A small image VAE, trained from scratch: decoder widths [32, 64, 64, 64], trained on Sentinel-2 satellite tiles (TerraMesh).
Rows from block 9 of the encoder of a small image VAE, named by matrix and row number. Rows with one number belong to one neuron. Each number is 50 + 15 x the weight over its row's rms, rounded and kept within 0 to 99. All counts start at 0.
After each neuron's rows are labels from the 100 images, of 14976, where the neuron reaches its highest value: "strongest on" is what is common among them. Only what is clearly more common there than usual is listed. The data: Sentinel-2 satellite tiles (TerraMesh).
# fc1: MLP up (encoder.blocks.9.mlp.fc1.weight, 768x256), inputs 128-255
# fc2: MLP down (encoder.blocks.9.mlp.fc2.weight, 256x768, transposed), outputs 128-255

fc1.653:53 51 25 44 49 34 70 53 47 12 50 44 39 50 70 47 50 50 45 95 43 28 42 14 49 50 72 53 49 58 49 65 55 58 68 50 53 46 60 42 45 56 62 45 50 60 36 65 24 52 49 52 70 78 74 42 51 43 47 33 47 46 43 51 30 76 47 45 46 46 41 50 57 50 47 52 26 33 59 58 18 67 49 50 68 41 38 49 58 47 50 46 38 46 76 55 80 55 68 39 64 35 50 43 62 61 50 73 12 44 50 50 00 56 65 50 50 58 85 60 72 47 57 49 27 50 71 58
fc2.653:34 52 49 80 47 61 68 48 51 38 49 34 52 49 45 60 09 53 50 43 44 36 45 32 45 42 63 43 63 48 49 54 52 48 51 45 54 30 35 51 50 50 40 49 51 66 45 68 54 50 14 25 56 50 50 29 49 47 49 42 18 50 54 62 45 51 51 50 52 33 17 53 32 36 79 59 35 51 17 51 79 50 58 50 01 66 35 50 88 44 53 41 08 75 50 54 59 49 22 51 52 52 49 73 73 25 53 74 00 50 49 52 45 53 44 47 58 96 48 54 67 58 52 51 50 50 48 50
strongest on: main land cover: water

fc1.282:44 53 58 63 53 51 42 38 55 55 51 56 58 29 55 52 49 50 45 00 48 51 31 58 63 58 53 69 34 17 43 55 37 47 09 84 51 50 31 46 09 67 41 31 50 67 46 42 53 46 55 87 79 51 50 44 48 62 38 32 58 65 50 86 48 45 65 42 50 77 49 37 40 54 60 53 48 56 25 45 52 52 73 44 50 53 27 55 66 31 33 51 54 66 51 59 34 28 51 42 28 41 71 24 14 49 71 55 77 50 50 45 54 36 47 57 26 56 42 23 47 71 51 41 64 64 39 50
fc2.282:47 51 51 51 33 67 45 57 34 53 72 49 83 51 58 44 48 51 54 38 07 44 33 55 51 58 55 42 60 47 57 44 14 42 05 37 99 50 49 53 49 52 57 44 54 58 50 51 55 35 59 53 50 52 50 50 40 57 22 48 48 29 40 99 66 48 68 50 48 62 50 04 48 50 62 42 43 53 51 56 56 44 56 40 56 55 41 45 39 28 56 46 46 60 00 58 46 48 42 47 50 44 50 50 51 43 43 64 53 52 77 81 27 35 63 50 42 52 50 53 47 81 53 65 56 49 24 50
strongest on: main land cover: snow or ice

fc1.188:49 41 05 61 57 53 48 51 33 34 45 52 45 66 50 54 45 65 37 50 43 56 48 57 62 53 52 48 58 50 75 72 51 36 49 07 25 43 48 66 49 38 53 43 28 48 15 50 41 49 39 76 95 39 52 74 44 71 55 35 67 82 44 36 50 54 26 50 78 46 47 54 44 34 56 50 82 51 28 16 46 42 59 36 49 48 50 49 48 47 54 59 24 41 55 48 21 89 52 38 56 40 53 41 40 58 74 46 74 19 49 57 54 73 47 52 37 55 50 43 44 51 49 47 52 24 55 81
fc2.188:65 36 46 55 49 11 42 42 20 50 49 69 52 55 40 56 41 44 66 56 56 50 74 51 51 49 37 61 61 25 58 60 47 36 06 41 54 47 47 51 57 34 51 41 57 65 37 49 57 18 47 50 52 52 35 69 51 70 59 53 50 58 54 44 47 50 53 56 59 48 55 54 53 42 49 50 72 41 59 57 52 63 60 44 49 50 49 42 50 39 50 50 46 54 29 48 48 99 67 52 53 34 50 58 50 48 51 49 35 48 69 50 51 40 52 41 49 49 39 21 48 92 44 59 36 52 53 52
strongest on: water; main land cover: water

fc1.389:66 50 49 39 53 22 99 52 50 40 60 28 34 66 50 57 48 50 66 94 48 62 44 20 52 50 52 63 71 34 33 39 75 40 62 52 48 63 56 50 47 52 59 47 60 50 49 46 33 53 48 33 99 49 37 42 51 51 33 39 55 56 50 50 58 55 60 47 39 48 38 55 46 06 33 63 52 56 50 49 50 74 29 71 52 71 31 72 56 50 51 59 49 47 40 46 54 58 45 50 57 46 39 09 58 50 51 50 50 44 62 50 29 47 53 53 51 49 50 49 43 45 39 34 37 34 45 65
fc2.389:50 53 49 49 60 51 49 49 44 56 59 31 47 51 63 52 46 53 50 50 49 51 47 49 29 61 51 50 58 58 51 32 54 61 52 61 38 51 16 50 45 52 81 50 15 53 57 50 50 49 50 27 51 52 48 47 50 53 68 29 37 99 35 55 21 51 56 54 50 50 14 50 38 42 49 37 50 58 48 47 51 47 50 10 46 50 50 51 50 50 55 45 39 35 43 51 50 49 45 40 54 52 33 49 49 50 49 50 55 50 30 50 53 69 59 47 71 51 44 48 84 49 50 50 51 50 86 50
strongest on: snow or ice; main land cover: snow or ice

fc1.113:36 46 49 66 55 65 44 90 68 03 53 53 00 33 54 56 43 51 46 52 46 45 89 59 30 53 71 51 06 53 55 52 43 45 10 54 37 38 48 33 19 49 62 53 46 11 52 64 32 39 45 85 49 50 42 50 46 61 51 17 57 66 44 51 68 51 33 30 53 50 52 68 36 36 53 50 69 50 52 55 82 56 38 49 17 46 52 50 31 51 60 38 51 50 87 45 37 51 59 49 51 50 53 63 54 51 40 41 51 52 59 51 49 46 51 51 50 49 41 32 65 24 51 49 98 59 49 46
fc2.113:48 51 48 69 63 46 48 50 63 81 76 50 41 42 67 49 51 07 55 50 39 44 12 51 29 59 51 51 47 56 50 50 60 68 92 38 50 97 50 54 39 50 27 52 56 44 77 43 44 50 24 44 62 40 41 27 42 46 52 50 59 35 51 49 24 55 36 60 50 50 50 48 40 82 50 44 51 72 27 47 99 53 92 50 57 49 62 69 44 61 69 47 99 65 92 41 68 09 69 51 45 36 52 33 56 50 37 50 49 38 50 30 46 63 42 49 43 47 50 67 50 52 48 51 62 49 29 50
strongest on: snow or ice; main land cover: snow or ice

fc1.297:50 52 60 51 34 50 50 50 53 67 50 60 55 50 42 54 49 45 52 45 69 50 33 50 78 44 43 87 51 50 62 59 50 41 47 80 61 48 59 58 50 83 50 61 48 48 47 61 68 42 29 45 50 53 50 43 10 61 49 45 49 50 50 46 45 44 30 57 51 26 42 50 59 18 48 48 49 49 47 51 42 52 63 51 67 51 35 45 47 52 31 38 44 49 51 55 74 84 84 37 47 50 39 51 54 43 40 49 25 49 87 36 49 62 61 43 40 47 51 33 36 29 62 60 47 35 61 39
fc2.297:41 41 48 69 52 51 67 49 51 51 99 50 57 50 41 83 55 45 51 46 49 50 50 48 50 45 47 51 50 50 50 50 84 45 52 50 50 20 49 39 53 50 49 44 22 42 59 50 62 55 05 36 50 51 52 50 13 86 56 56 52 46 47 59 51 58 34 48 49 53 49 22 25 42 53 48 31 52 49 72 50 57 69 24 45 54 41 81 50 49 30 20 45 61 66 50 50 50 46 52 53 34 21 62 25 10 61 50 38 49 48 50 43 50 50 30 41 61 47 55 52 78 62 48 57 53 32 50
strongest on: clouds

fc1.418:29 50 51 54 51 39 77 59 51 68 61 27 55 73 62 72 48 49 66 54 51 58 37 52 54 34 50 55 50 65 50 60 58 33 51 38 20 34 54 37 29 76 48 45 53 21 54 50 49 56 67 86 19 52 18 51 55 32 50 47 48 54 46 48 46 45 53 18 67 70 50 63 51 32 50 69 51 45 65 50 61 15 29 54 59 48 58 63 42 61 46 55 44 00 62 54 44 50 63 60 44 58 53 50 63 50 51 50 25 38 50 53 67 53 50 53 56 79 46 57 13 65 44 30 52 63 40 29
fc2.418:34 65 50 51 48 54 57 48 26 57 25 54 31 50 48 48 57 53 52 20 48 51 45 64 42 51 57 25 74 50 50 18 42 43 44 54 55 49 50 37 51 49 77 57 71 56 54 40 57 48 87 49 42 61 60 49 33 40 48 56 80 56 52 48 62 43 68 49 08 46 50 73 40 29 50 47 58 49 48 49 48 69 85 46 52 33 62 27 50 49 70 64 49 48 44 52 84 48 48 48 72 57 54 47 79 53 53 20 68 35 41 50 59 67 43 49 44 42 50 46 47 45 70 51 49 28 72 54
strongest on: clouds

fc1.681:55 70 15 53 56 51 34 80 51 53 21 37 41 67 55 50 49 36 52 03 45 70 39 55 22 50 80 43 69 46 49 62 44 31 19 48 49 47 45 48 94 37 48 59 39 52 57 62 63 50 06 71 51 54 45 48 65 50 46 26 50 13 71 11 61 47 43 50 50 49 50 77 49 51 66 42 40 50 52 51 53 30 61 46 72 49 44 86 54 39 35 51 50 34 36 37 30 40 69 48 55 50 51 41 42 50 53 39 44 52 50 28 61 31 27 58 68 15 52 59 50 50 39 51 81 52 50 31
fc2.681:74 65 55 34 65 40 49 42 47 50 63 44 04 41 50 62 55 50 60 40 52 54 52 44 72 28 51 43 36 31 50 11 61 44 61 50 50 61 02 64 23 70 64 58 69 45 39 69 54 50 43 62 46 58 53 17 56 50 49 51 50 81 26 64 44 72 22 52 51 42 48 67 50 42 50 43 24 50 29 39 52 10 50 49 49 50 53 52 75 60 51 35 50 48 41 62 46 39 48 85 49 50 38 66 51 69 43 39 48 60 52 44 53 50 50 22 50 49 54 51 48 52 36 50 75 65 85 49
strongest on: main land cover: crops; main land cover: water

fc1.363:16 68 23 63 79 41 62 49 50 45 51 10 51 50 51 51 51 49 48 50 66 53 49 65 51 46 58 65 45 42 49 45 50 53 24 65 57 46 48 33 21 38 46 62 50 39 30 80 28 44 30 50 52 53 53 49 46 70 41 52 47 47 54 00 41 34 53 47 65 40 64 21 47 19 46 68 41 49 48 64 61 49 63 26 51 69 33 47 42 34 35 14 52 50 47 51 76 67 45 83 64 50 66 51 61 38 57 71 72 42 54 51 74 58 46 31 84 44 75 52 58 68 72 23 60 52 48 52
fc2.363:48 54 55 49 38 45 75 04 67 55 57 51 49 35 48 61 40 70 50 49 78 50 83 57 52 42 56 51 49 58 50 50 45 53 62 50 49 54 49 50 49 43 50 48 52 51 40 54 50 86 49 55 24 50 31 24 59 58 43 64 45 50 53 59 57 39 92 50 70 51 42 61 52 69 48 50 70 46 50 48 52 37 58 50 46 54 52 57 45 47 48 99 72 28 65 40 54 45 91 53 48 37 99 29 43 52 36 20 77 47 50 60 34 13 54 50 79 55 42 49 50 43 46 41 26 58 96 52
strongest on: main land cover: snow or ice

fc1.493:36 90 31 54 08 48 60 49 43 56 33 45 46 58 61 35 44 48 37 33 40 50 61 51 60 34 56 51 66 37 87 50 50 54 57 54 44 49 45 50 67 87 43 50 06 48 53 25 44 33 65 48 83 30 47 47 47 50 50 66 60 45 38 49 62 46 48 49 79 71 32 55 41 32 67 83 36 48 45 46 30 18 49 51 66 16 37 48 55 82 55 52 33 50 44 49 55 54 64 57 48 41 48 30 50 60 41 48 50 25 45 48 48 60 50 54 54 57 67 23 51 69 54 51 95 20 37 40
fc2.493:42 54 32 47 46 72 49 40 46 44 49 51 45 55 65 85 59 37 38 45 46 43 50 99 50 51 49 48 53 47 64 46 00 49 12 56 54 59 41 50 50 52 51 55 67 54 47 48 60 49 58 51 57 53 65 66 49 49 41 31 36 44 47 51 56 49 53 41 50 38 05 51 49 21 50 51 33 49 50 59 50 39 52 25 42 36 50 36 51 78 55 46 42 46 34 50 51 47 07 50 51 75 49 49 50 36 47 56 50 54 84 43 48 37 47 50 50 79 40 00 45 52 63 63 52 48 50 42
strongest on: main land cover: water

fc1.291:49 45 51 93 74 49 53 39 31 53 49 62 61 17 40 52 73 44 42 48 49 62 37 50 62 59 50 50 08 50 07 24 44 32 50 50 56 59 50 69 50 68 29 44 48 41 56 67 48 48 38 44 73 58 70 50 45 57 49 31 50 53 68 46 48 50 53 48 51 41 48 09 53 48 62 45 47 50 20 54 80 79 44 12 49 62 34 61 47 50 46 29 46 80 62 62 16 71 48 65 50 52 45 51 23 57 56 49 00 52 66 43 46 49 44 57 65 40 57 50 53 54 42 62 54 51 50 34
fc2.291:53 61 36 83 62 50 53 21 47 40 66 40 59 51 67 60 48 58 31 19 41 47 37 47 50 85 51 49 50 50 42 49 33 33 25 45 65 50 49 51 56 56 71 28 49 64 33 65 51 72 20 55 51 58 50 39 48 57 17 53 50 40 52 50 51 53 59 27 59 12 44 50 49 51 52 37 36 53 26 51 57 16 54 50 33 65 22 51 21 44 51 76 68 46 43 45 49 43 24 52 50 61 77 49 44 30 41 88 21 51 68 54 71 45 55 42 70 92 20 43 77 51 50 36 49 34 41 52
strongest on: water; main land cover: water

fc1.557:53 45 39 84 53 55 51 52 54 47 14 42 51 58 33 22 50 50 41 51 52 53 51 66 52 48 49 34 45 99 60 29 19 60 90 74 74 35 62 46 55 47 45 59 16 41 36 53 46 41 36 42 52 45 53 41 38 50 38 93 54 82 59 58 38 37 88 52 76 44 37 65 45 46 27 73 35 47 46 55 72 60 38 87 21 79 40 49 03 63 62 28 57 63 78 66 52 40 64 65 74 68 48 24 25 43 47 58 50 65 57 37 55 49 72 50 50 52 45 54 49 50 50 32 49 49 15 58
fc2.557:55 75 50 27 61 59 66 36 40 49 36 34 40 56 46 36 57 43 54 49 52 45 44 62 58 93 59 16 38 46 54 39 35 41 46 56 64 50 50 32 49 56 94 63 58 56 44 90 75 58 60 66 49 01 44 57 77 61 51 44 50 43 50 46 54 11 93 49 51 41 50 64 50 56 48 48 50 54 41 52 41 16 50 47 47 66 49 22 37 50 65 28 40 49 42 58 52 43 35 17 53 50 99 40 43 72 47 19 48 49 52 51 50 64 22 51 50 57 50 50 35 52 33 50 36 51 38 43
strongest on: snow or ice; main land cover: snow or ice

fc1.419:45 17 32 71 51 50 51 49 47 27 44 55 32 42 47 55 48 43 51 45 51 54 51 50 40 54 20 69 51 37 28 43 49 46 57 50 59 31 38 35 61 50 54 39 13 56 49 57 85 48 55 60 40 68 53 55 53 65 53 49 43 54 48 69 45 60 49 53 51 50 57 44 44 80 51 57 51 52 20 64 56 45 82 49 21 20 00 47 53 52 57 48 51 47 48 49 41 99 31 89 41 24 68 75 47 54 51 68 67 37 91 48 51 46 40 70 41 53 50 18 55 48 48 55 46 33 44 41
fc2.419:46 37 50 50 43 55 57 50 49 35 50 50 51 30 57 51 46 50 54 55 48 50 81 51 48 50 51 56 53 99 50 53 49 69 47 55 76 24 50 20 53 22 51 51 43 48 51 49 41 47 58 30 49 94 50 50 72 75 45 26 51 47 46 57 38 49 45 39 41 48 58 10 52 73 48 74 56 35 48 50 44 50 50 48 47 47 50 50 45 50 59 54 56 68 50 49 52 62 34 50 51 50 50 47 53 51 45 58 50 48 51 41 48 48 55 68 52 21 45 51 51 55 46 87 66 50 51 50
strongest on: main land cover: snow or ice

fc1.719:51 49 50 64 71 48 74 57 49 55 59 88 47 48 43 49 50 50 51 41 52 20 32 48 31 50 50 45 51 46 24 52 49 60 55 59 51 43 26 36 47 43 46 52 45 56 54 46 55 49 54 44 55 48 48 34 11 61 50 35 60 50 13 66 61 56 56 46 35 51 46 47 44 48 67 51 72 48 65 46 26 61 65 51 55 30 77 03 39 50 50 53 46 49 42 50 71 99 55 57 50 50 71 61 52 51 53 37 35 47 53 40 52 51 50 78 50 33 59 43 59 76 51 50 93 47 46 56
fc2.719:46 49 49 69 50 67 16 72 49 54 46 50 35 40 48 82 51 47 62 44 50 52 34 65 57 67 46 54 45 47 40 56 30 00 61 24 44 76 61 47 60 48 92 59 34 51 49 48 58 39 48 61 49 23 48 80 46 24 53 49 40 54 64 48 70 52 76 50 50 56 70 54 39 86 51 27 66 39 50 57 45 34 79 56 32 46 50 51 36 61 57 43 48 46 68 30 53 92 72 57 51 41 47 52 29 52 42 49 55 34 53 52 56 55 56 52 12 51 50 65 51 70 40 46 58 50 40 62
strongest on: clouds

fc1.446:52 43 41 50 79 45 61 54 48 50 52 51 74 67 33 44 48 48 58 40 55 62 46 12 53 44 56 63 50 64 48 51 50 36 49 50 56 63 47 46 45 50 48 50 50 26 44 51 52 50 36 65 47 44 35 30 56 52 50 52 50 50 51 61 22 51 44 43 16 32 49 62 62 52 72 65 30 53 53 33 48 41 46 52 50 71 34 51 49 38 48 52 49 48 55 61 51 14 39 49 47 74 51 90 53 49 27 51 62 06 54 53 43 51 48 54 88 48 26 50 46 54 52 50 00 29 49 42
fc2.446:51 53 49 72 51 62 41 51 51 50 30 33 49 41 49 41 57 42 60 77 50 53 33 68 44 51 48 83 42 43 88 43 62 31 57 49 11 55 54 72 76 72 52 53 47 45 52 54 51 49 61 49 47 38 49 61 50 55 65 48 42 32 76 66 50 56 51 52 51 38 64 56 49 77 87 59 44 31 52 54 73 27 48 41 56 51 70 58 53 31 50 49 49 52 55 51 57 54 51 47 49 28 60 60 62 39 42 57 61 51 55 57 26 57 45 17 39 55 20 71 30 51 25 31 42 32 34 26
strongest on: main land cover: trees; clouds

fc1.716:49 29 22 54 58 51 70 59 53 50 67 36 26 65 64 52 49 48 50 80 41 52 51 57 40 40 49 51 48 38 38 46 38 21 82 62 71 53 36 37 43 63 48 48 52 52 39 45 51 48 25 50 53 52 97 46 56 52 42 50 50 49 56 47 43 70 59 38 50 22 70 50 42 46 35 43 33 19 52 45 50 41 38 44 52 62 32 73 62 39 45 45 66 46 38 61 25 28 46 51 52 49 29 49 67 48 28 51 52 56 51 70 50 43 49 44 33 54 59 41 60 02 58 44 50 83 35 60
fc2.716:20 71 43 45 42 59 38 51 22 50 14 50 63 35 50 46 77 64 50 43 45 51 80 50 49 50 50 55 83 49 43 30 52 56 62 50 41 50 50 49 42 43 27 61 44 30 51 39 48 57 49 31 20 50 56 43 43 51 51 58 70 56 64 42 61 46 44 51 50 50 54 74 53 49 53 56 51 50 49 47 32 52 46 51 81 14 82 21 50 44 38 72 74 52 59 32 74 16 19 47 54 42 80 36 50 67 51 10 94 83 41 52 50 59 50 49 58 19 52 54 56 43 66 50 30 53 59 71
strongest on: crops; built area; main land cover: crops

fc1.395:46 37 30 61 15 31 72 64 30 48 32 64 72 54 42 51 59 48 52 45 55 49 22 90 84 38 40 58 66 47 50 53 60 62 69 45 51 54 50 49 56 50 43 57 52 65 36 45 30 41 69 51 46 37 54 48 49 49 29 48 32 43 31 48 48 50 55 54 49 32 56 46 51 09 60 39 39 52 49 84 39 61 23 82 22 38 53 38 61 99 57 46 40 44 53 53 54 47 45 46 70 49 16 67 31 49 52 49 50 36 83 48 38 52 51 43 41 51 53 31 38 69 33 51 50 00 99 47
fc2.395:42 51 00 56 38 62 52 51 50 54 51 59 51 31 14 30 51 47 47 34 67 48 32 53 23 18 52 50 50 34 50 44 90 59 55 61 36 28 62 50 77 62 54 30 43 42 48 51 63 47 33 52 41 47 54 37 45 99 44 24 63 50 50 52 50 55 61 62 43 55 53 42 46 46 60 51 50 50 46 51 72 99 50 39 49 54 39 54 50 51 51 54 50 50 57 51 46 50 30 38 48 42 09 63 49 60 39 47 50 34 49 70 58 60 50 38 47 50 45 53 39 54 27 39 56 49 41 55
strongest on: clouds

fc1.710:32 67 43 49 51 65 53 42 45 54 47 70 48 13 48 46 53 56 34 43 45 47 26 66 52 81 43 63 39 36 43 60 43 38 17 50 42 73 50 65 50 51 56 80 51 50 61 29 50 50 64 50 45 35 56 61 33 29 34 39 44 44 45 61 50 44 62 58 12 49 59 28 48 36 66 51 00 27 99 25 44 03 50 60 32 51 52 60 50 48 50 47 51 52 38 52 48 50 40 54 49 95 25 74 17 70 50 47 37 51 50 53 75 35 62 61 58 38 50 43 54 58 44 40 55 50 50 53
fc2.710:50 56 69 67 40 39 35 73 58 48 50 41 49 50 52 51 48 44 58 50 66 39 43 50 78 52 50 60 46 49 45 49 68 22 82 41 44 47 49 57 48 55 51 50 50 41 64 53 49 46 37 35 60 64 53 39 78 36 45 51 35 72 67 43 36 52 49 70 64 44 54 57 47 61 57 64 60 43 50 51 55 47 50 49 43 84 52 54 44 50 30 51 65 55 91 49 44 17 75 55 45 51 73 14 48 57 48 62 63 48 44 50 66 55 51 56 35 64 48 61 54 40 48 45 51 49 39 37
strongest on: clouds

fc1.304:49 43 44 21 45 49 63 62 68 38 42 33 43 53 35 55 54 46 50 47 51 49 26 58 59 52 50 46 51 51 46 55 69 29 86 49 46 34 52 48 40 45 71 44 46 50 61 22 43 53 54 50 18 67 79 50 44 90 53 34 45 54 44 36 48 41 81 48 37 49 55 26 54 24 62 54 59 53 67 53 30 40 48 58 47 52 26 04 48 63 50 61 43 02 48 23 78 65 51 62 65 43 56 76 97 28 82 53 44 39 54 51 56 67 49 48 73 76 65 57 25 47 20 50 50 18 47 45
fc2.304:43 58 58 63 37 99 99 51 50 48 46 43 51 51 39 49 50 35 59 28 49 49 47 49 09 26 56 37 43 51 46 48 31 15 23 44 62 49 49 50 53 49 58 44 77 81 46 26 58 72 50 55 54 92 57 50 51 63 45 28 58 55 82 49 57 26 76 40 45 52 12 44 50 50 51 53 52 45 54 51 45 47 36 44 55 51 36 49 55 68 49 55 38 55 44 36 60 79 57 50 62 69 52 67 87 44 51 49 18 42 72 43 59 62 60 43 48 69 40 48 53 50 49 57 53 48 57 47
strongest on: main land cover: water

fc1.570:60 36 44 50 52 49 50 48 58 39 50 63 47 51 53 58 59 50 45 51 57 29 01 39 50 61 50 37 50 66 58 00 56 50 78 49 49 54 53 53 53 72 37 56 41 50 41 92 47 50 26 69 45 71 60 60 28 66 62 41 28 60 65 08 47 59 43 70 44 09 27 52 72 52 55 47 43 49 70 48 73 53 52 32 54 39 56 30 51 67 50 48 38 37 50 71 81 66 56 42 78 55 62 52 50 52 51 55 45 62 64 00 02 43 52 51 49 59 89 61 72 72 60 50 45 44 68 80
fc2.570:48 51 50 49 54 65 52 50 82 42 42 50 50 56 35 50 52 28 49 50 51 55 46 52 34 13 45 50 50 82 46 54 62 50 43 50 46 38 33 42 57 55 48 44 50 54 17 65 55 77 24 37 50 51 48 55 53 50 80 00 50 22 39 51 37 51 29 41 52 47 29 61 51 50 76 57 42 52 14 50 78 44 51 59 14 51 49 51 47 61 48 82 50 56 50 52 59 41 38 55 54 56 44 54 61 50 52 51 19 35 47 50 62 48 43 43 99 62 47 54 50 51 50 50 45 59 53 46
strongest on: clouds

fc1.35:65 37 57 38 73 66 51 31 48 49 46 45 51 48 53 52 48 51 49 97 45 49 20 22 30 42 99 38 31 51 50 52 38 50 67 45 65 46 51 23 77 60 69 42 53 74 34 49 41 69 50 15 49 44 64 53 38 41 94 49 62 45 50 49 28 50 40 49 48 55 50 42 51 55 52 53 42 48 33 37 68 49 00 48 83 61 63 58 45 52 61 51 47 43 50 50 42 50 65 49 56 50 30 49 55 14 49 62 17 65 46 48 00 37 60 39 55 51 50 65 61 90 63 49 52 50 50 55
fc2.35:28 52 53 49 48 69 50 49 50 52 58 54 52 45 50 66 06 50 45 54 50 42 76 41 42 49 53 51 78 54 51 50 48 48 55 40 70 47 42 46 50 50 63 52 49 99 50 47 57 69 22 49 53 74 50 48 54 56 67 51 50 39 44 69 33 62 49 34 47 53 16 49 49 43 51 50 50 51 49 53 25 41 50 49 00 50 30 31 60 64 58 66 54 57 23 51 09 56 13 81 47 49 41 51 52 38 50 48 44 50 50 50 65 48 56 34 90 65 46 45 63 40 58 61 53 52 50 55
strongest on: bare ground; snow or ice; main land cover: water

fc1.79:49 51 50 55 70 67 51 51 50 53 55 41 11 65 50 54 34 55 50 13 50 40 54 52 11 57 51 72 39 56 56 29 49 41 49 50 56 48 43 51 47 20 55 50 61 31 64 68 36 50 49 48 56 12 70 47 54 37 59 50 42 33 46 55 56 24 70 08 46 29 49 55 58 42 56 49 37 55 32 56 45 36 50 50 13 46 37 27 48 33 41 35 45 32 47 62 53 43 60 47 52 84 97 56 67 48 54 52 49 48 48 74 63 51 54 52 50 57 50 54 51 52 77 39 88 49 46 51
fc2.79:53 51 59 50 42 46 50 50 57 50 50 41 17 49 52 65 54 51 47 50 44 49 32 58 50 93 99 54 59 68 15 50 55 23 65 53 49 50 44 39 31 17 43 80 49 48 70 61 16 81 38 37 77 47 51 50 47 84 00 52 49 67 46 50 37 42 39 58 47 50 50 55 43 48 55 46 48 41 51 52 47 41 61 62 25 51 36 92 35 31 43 37 38 32 68 58 56 45 50 30 49 72 50 53 50 50 54 50 50 35 50 50 51 53 47 49 57 50 50 47 62 53 56 50 52 53 66 34
strongest on: main land cover: snow or ice

fc1.476:34 48 80 46 55 57 58 50 38 33 31 39 33 59 54 55 46 10 51 68 50 75 52 65 49 74 92 39 70 14 58 70 49 48 56 41 51 49 35 91 49 62 32 53 31 48 50 78 50 62 53 51 63 37 69 52 46 52 34 40 54 62 68 68 53 67 43 60 58 61 29 51 73 38 53 31 41 54 13 72 67 49 54 48 65 40 45 49 47 44 43 35 87 40 78 39 60 22 58 74 49 56 27 30 44 56 66 44 60 72 48 29 37 46 29 53 62 45 47 60 40 40 30 55 61 47 26 51
fc2.476:76 60 57 50 64 37 31 42 65 48 39 52 67 45 35 43 54 58 58 51 50 50 70 38 39 34 49 55 21 56 52 39 50 50 38 71 50 38 56 56 62 50 55 82 59 60 35 17 58 50 62 51 51 50 48 80 50 39 49 80 51 50 52 51 57 00 60 46 49 76 53 36 16 68 48 58 81 49 50 34 53 53 00 51 46 40 50 49 41 78 52 38 56 52 20 53 26 89 36 09 49 38 54 43 47 50 37 50 62 31 48 52 51 35 56 48 41 52 52 47 39 50 20 53 54 54 49 50
strongest on: main land cover: snow or ice

fc1.344:62 32 69 57 55 52 67 51 53 43 50 23 40 50 62 56 64 74 61 50 40 42 47 50 56 46 66 50 50 56 63 60 57 67 55 38 47 54 49 27 58 57 60 52 51 49 55 11 44 31 99 51 52 47 51 41 52 41 53 50 69 65 23 56 42 51 37 47 57 48 50 46 39 52 49 37 33 51 58 46 44 69 50 53 38 34 58 38 50 38 55 55 50 40 69 30 79 51 50 39 77 52 44 49 63 39 51 48 51 71 52 42 35 53 50 40 60 49 51 60 44 57 41 21 78 36 56 38
fc2.344:60 52 34 54 77 43 53 48 58 45 50 56 44 24 40 18 48 49 43 48 15 50 48 51 59 53 49 52 51 52 42 50 67 45 50 49 49 75 49 59 83 43 53 55 18 48 53 49 30 49 28 44 49 87 40 48 52 34 50 51 51 56 49 47 47 75 28 45 99 48 57 58 56 49 40 33 53 44 60 51 40 53 52 60 09 49 50 61 44 60 41 59 48 56 49 58 38 54 61 40 55 55 44 13 21 54 74 99 49 76 50 49 60 52 48 57 50 38 54 51 54 51 91 51 68 40 59 53
strongest on: snow or ice; main land cover: snow or ice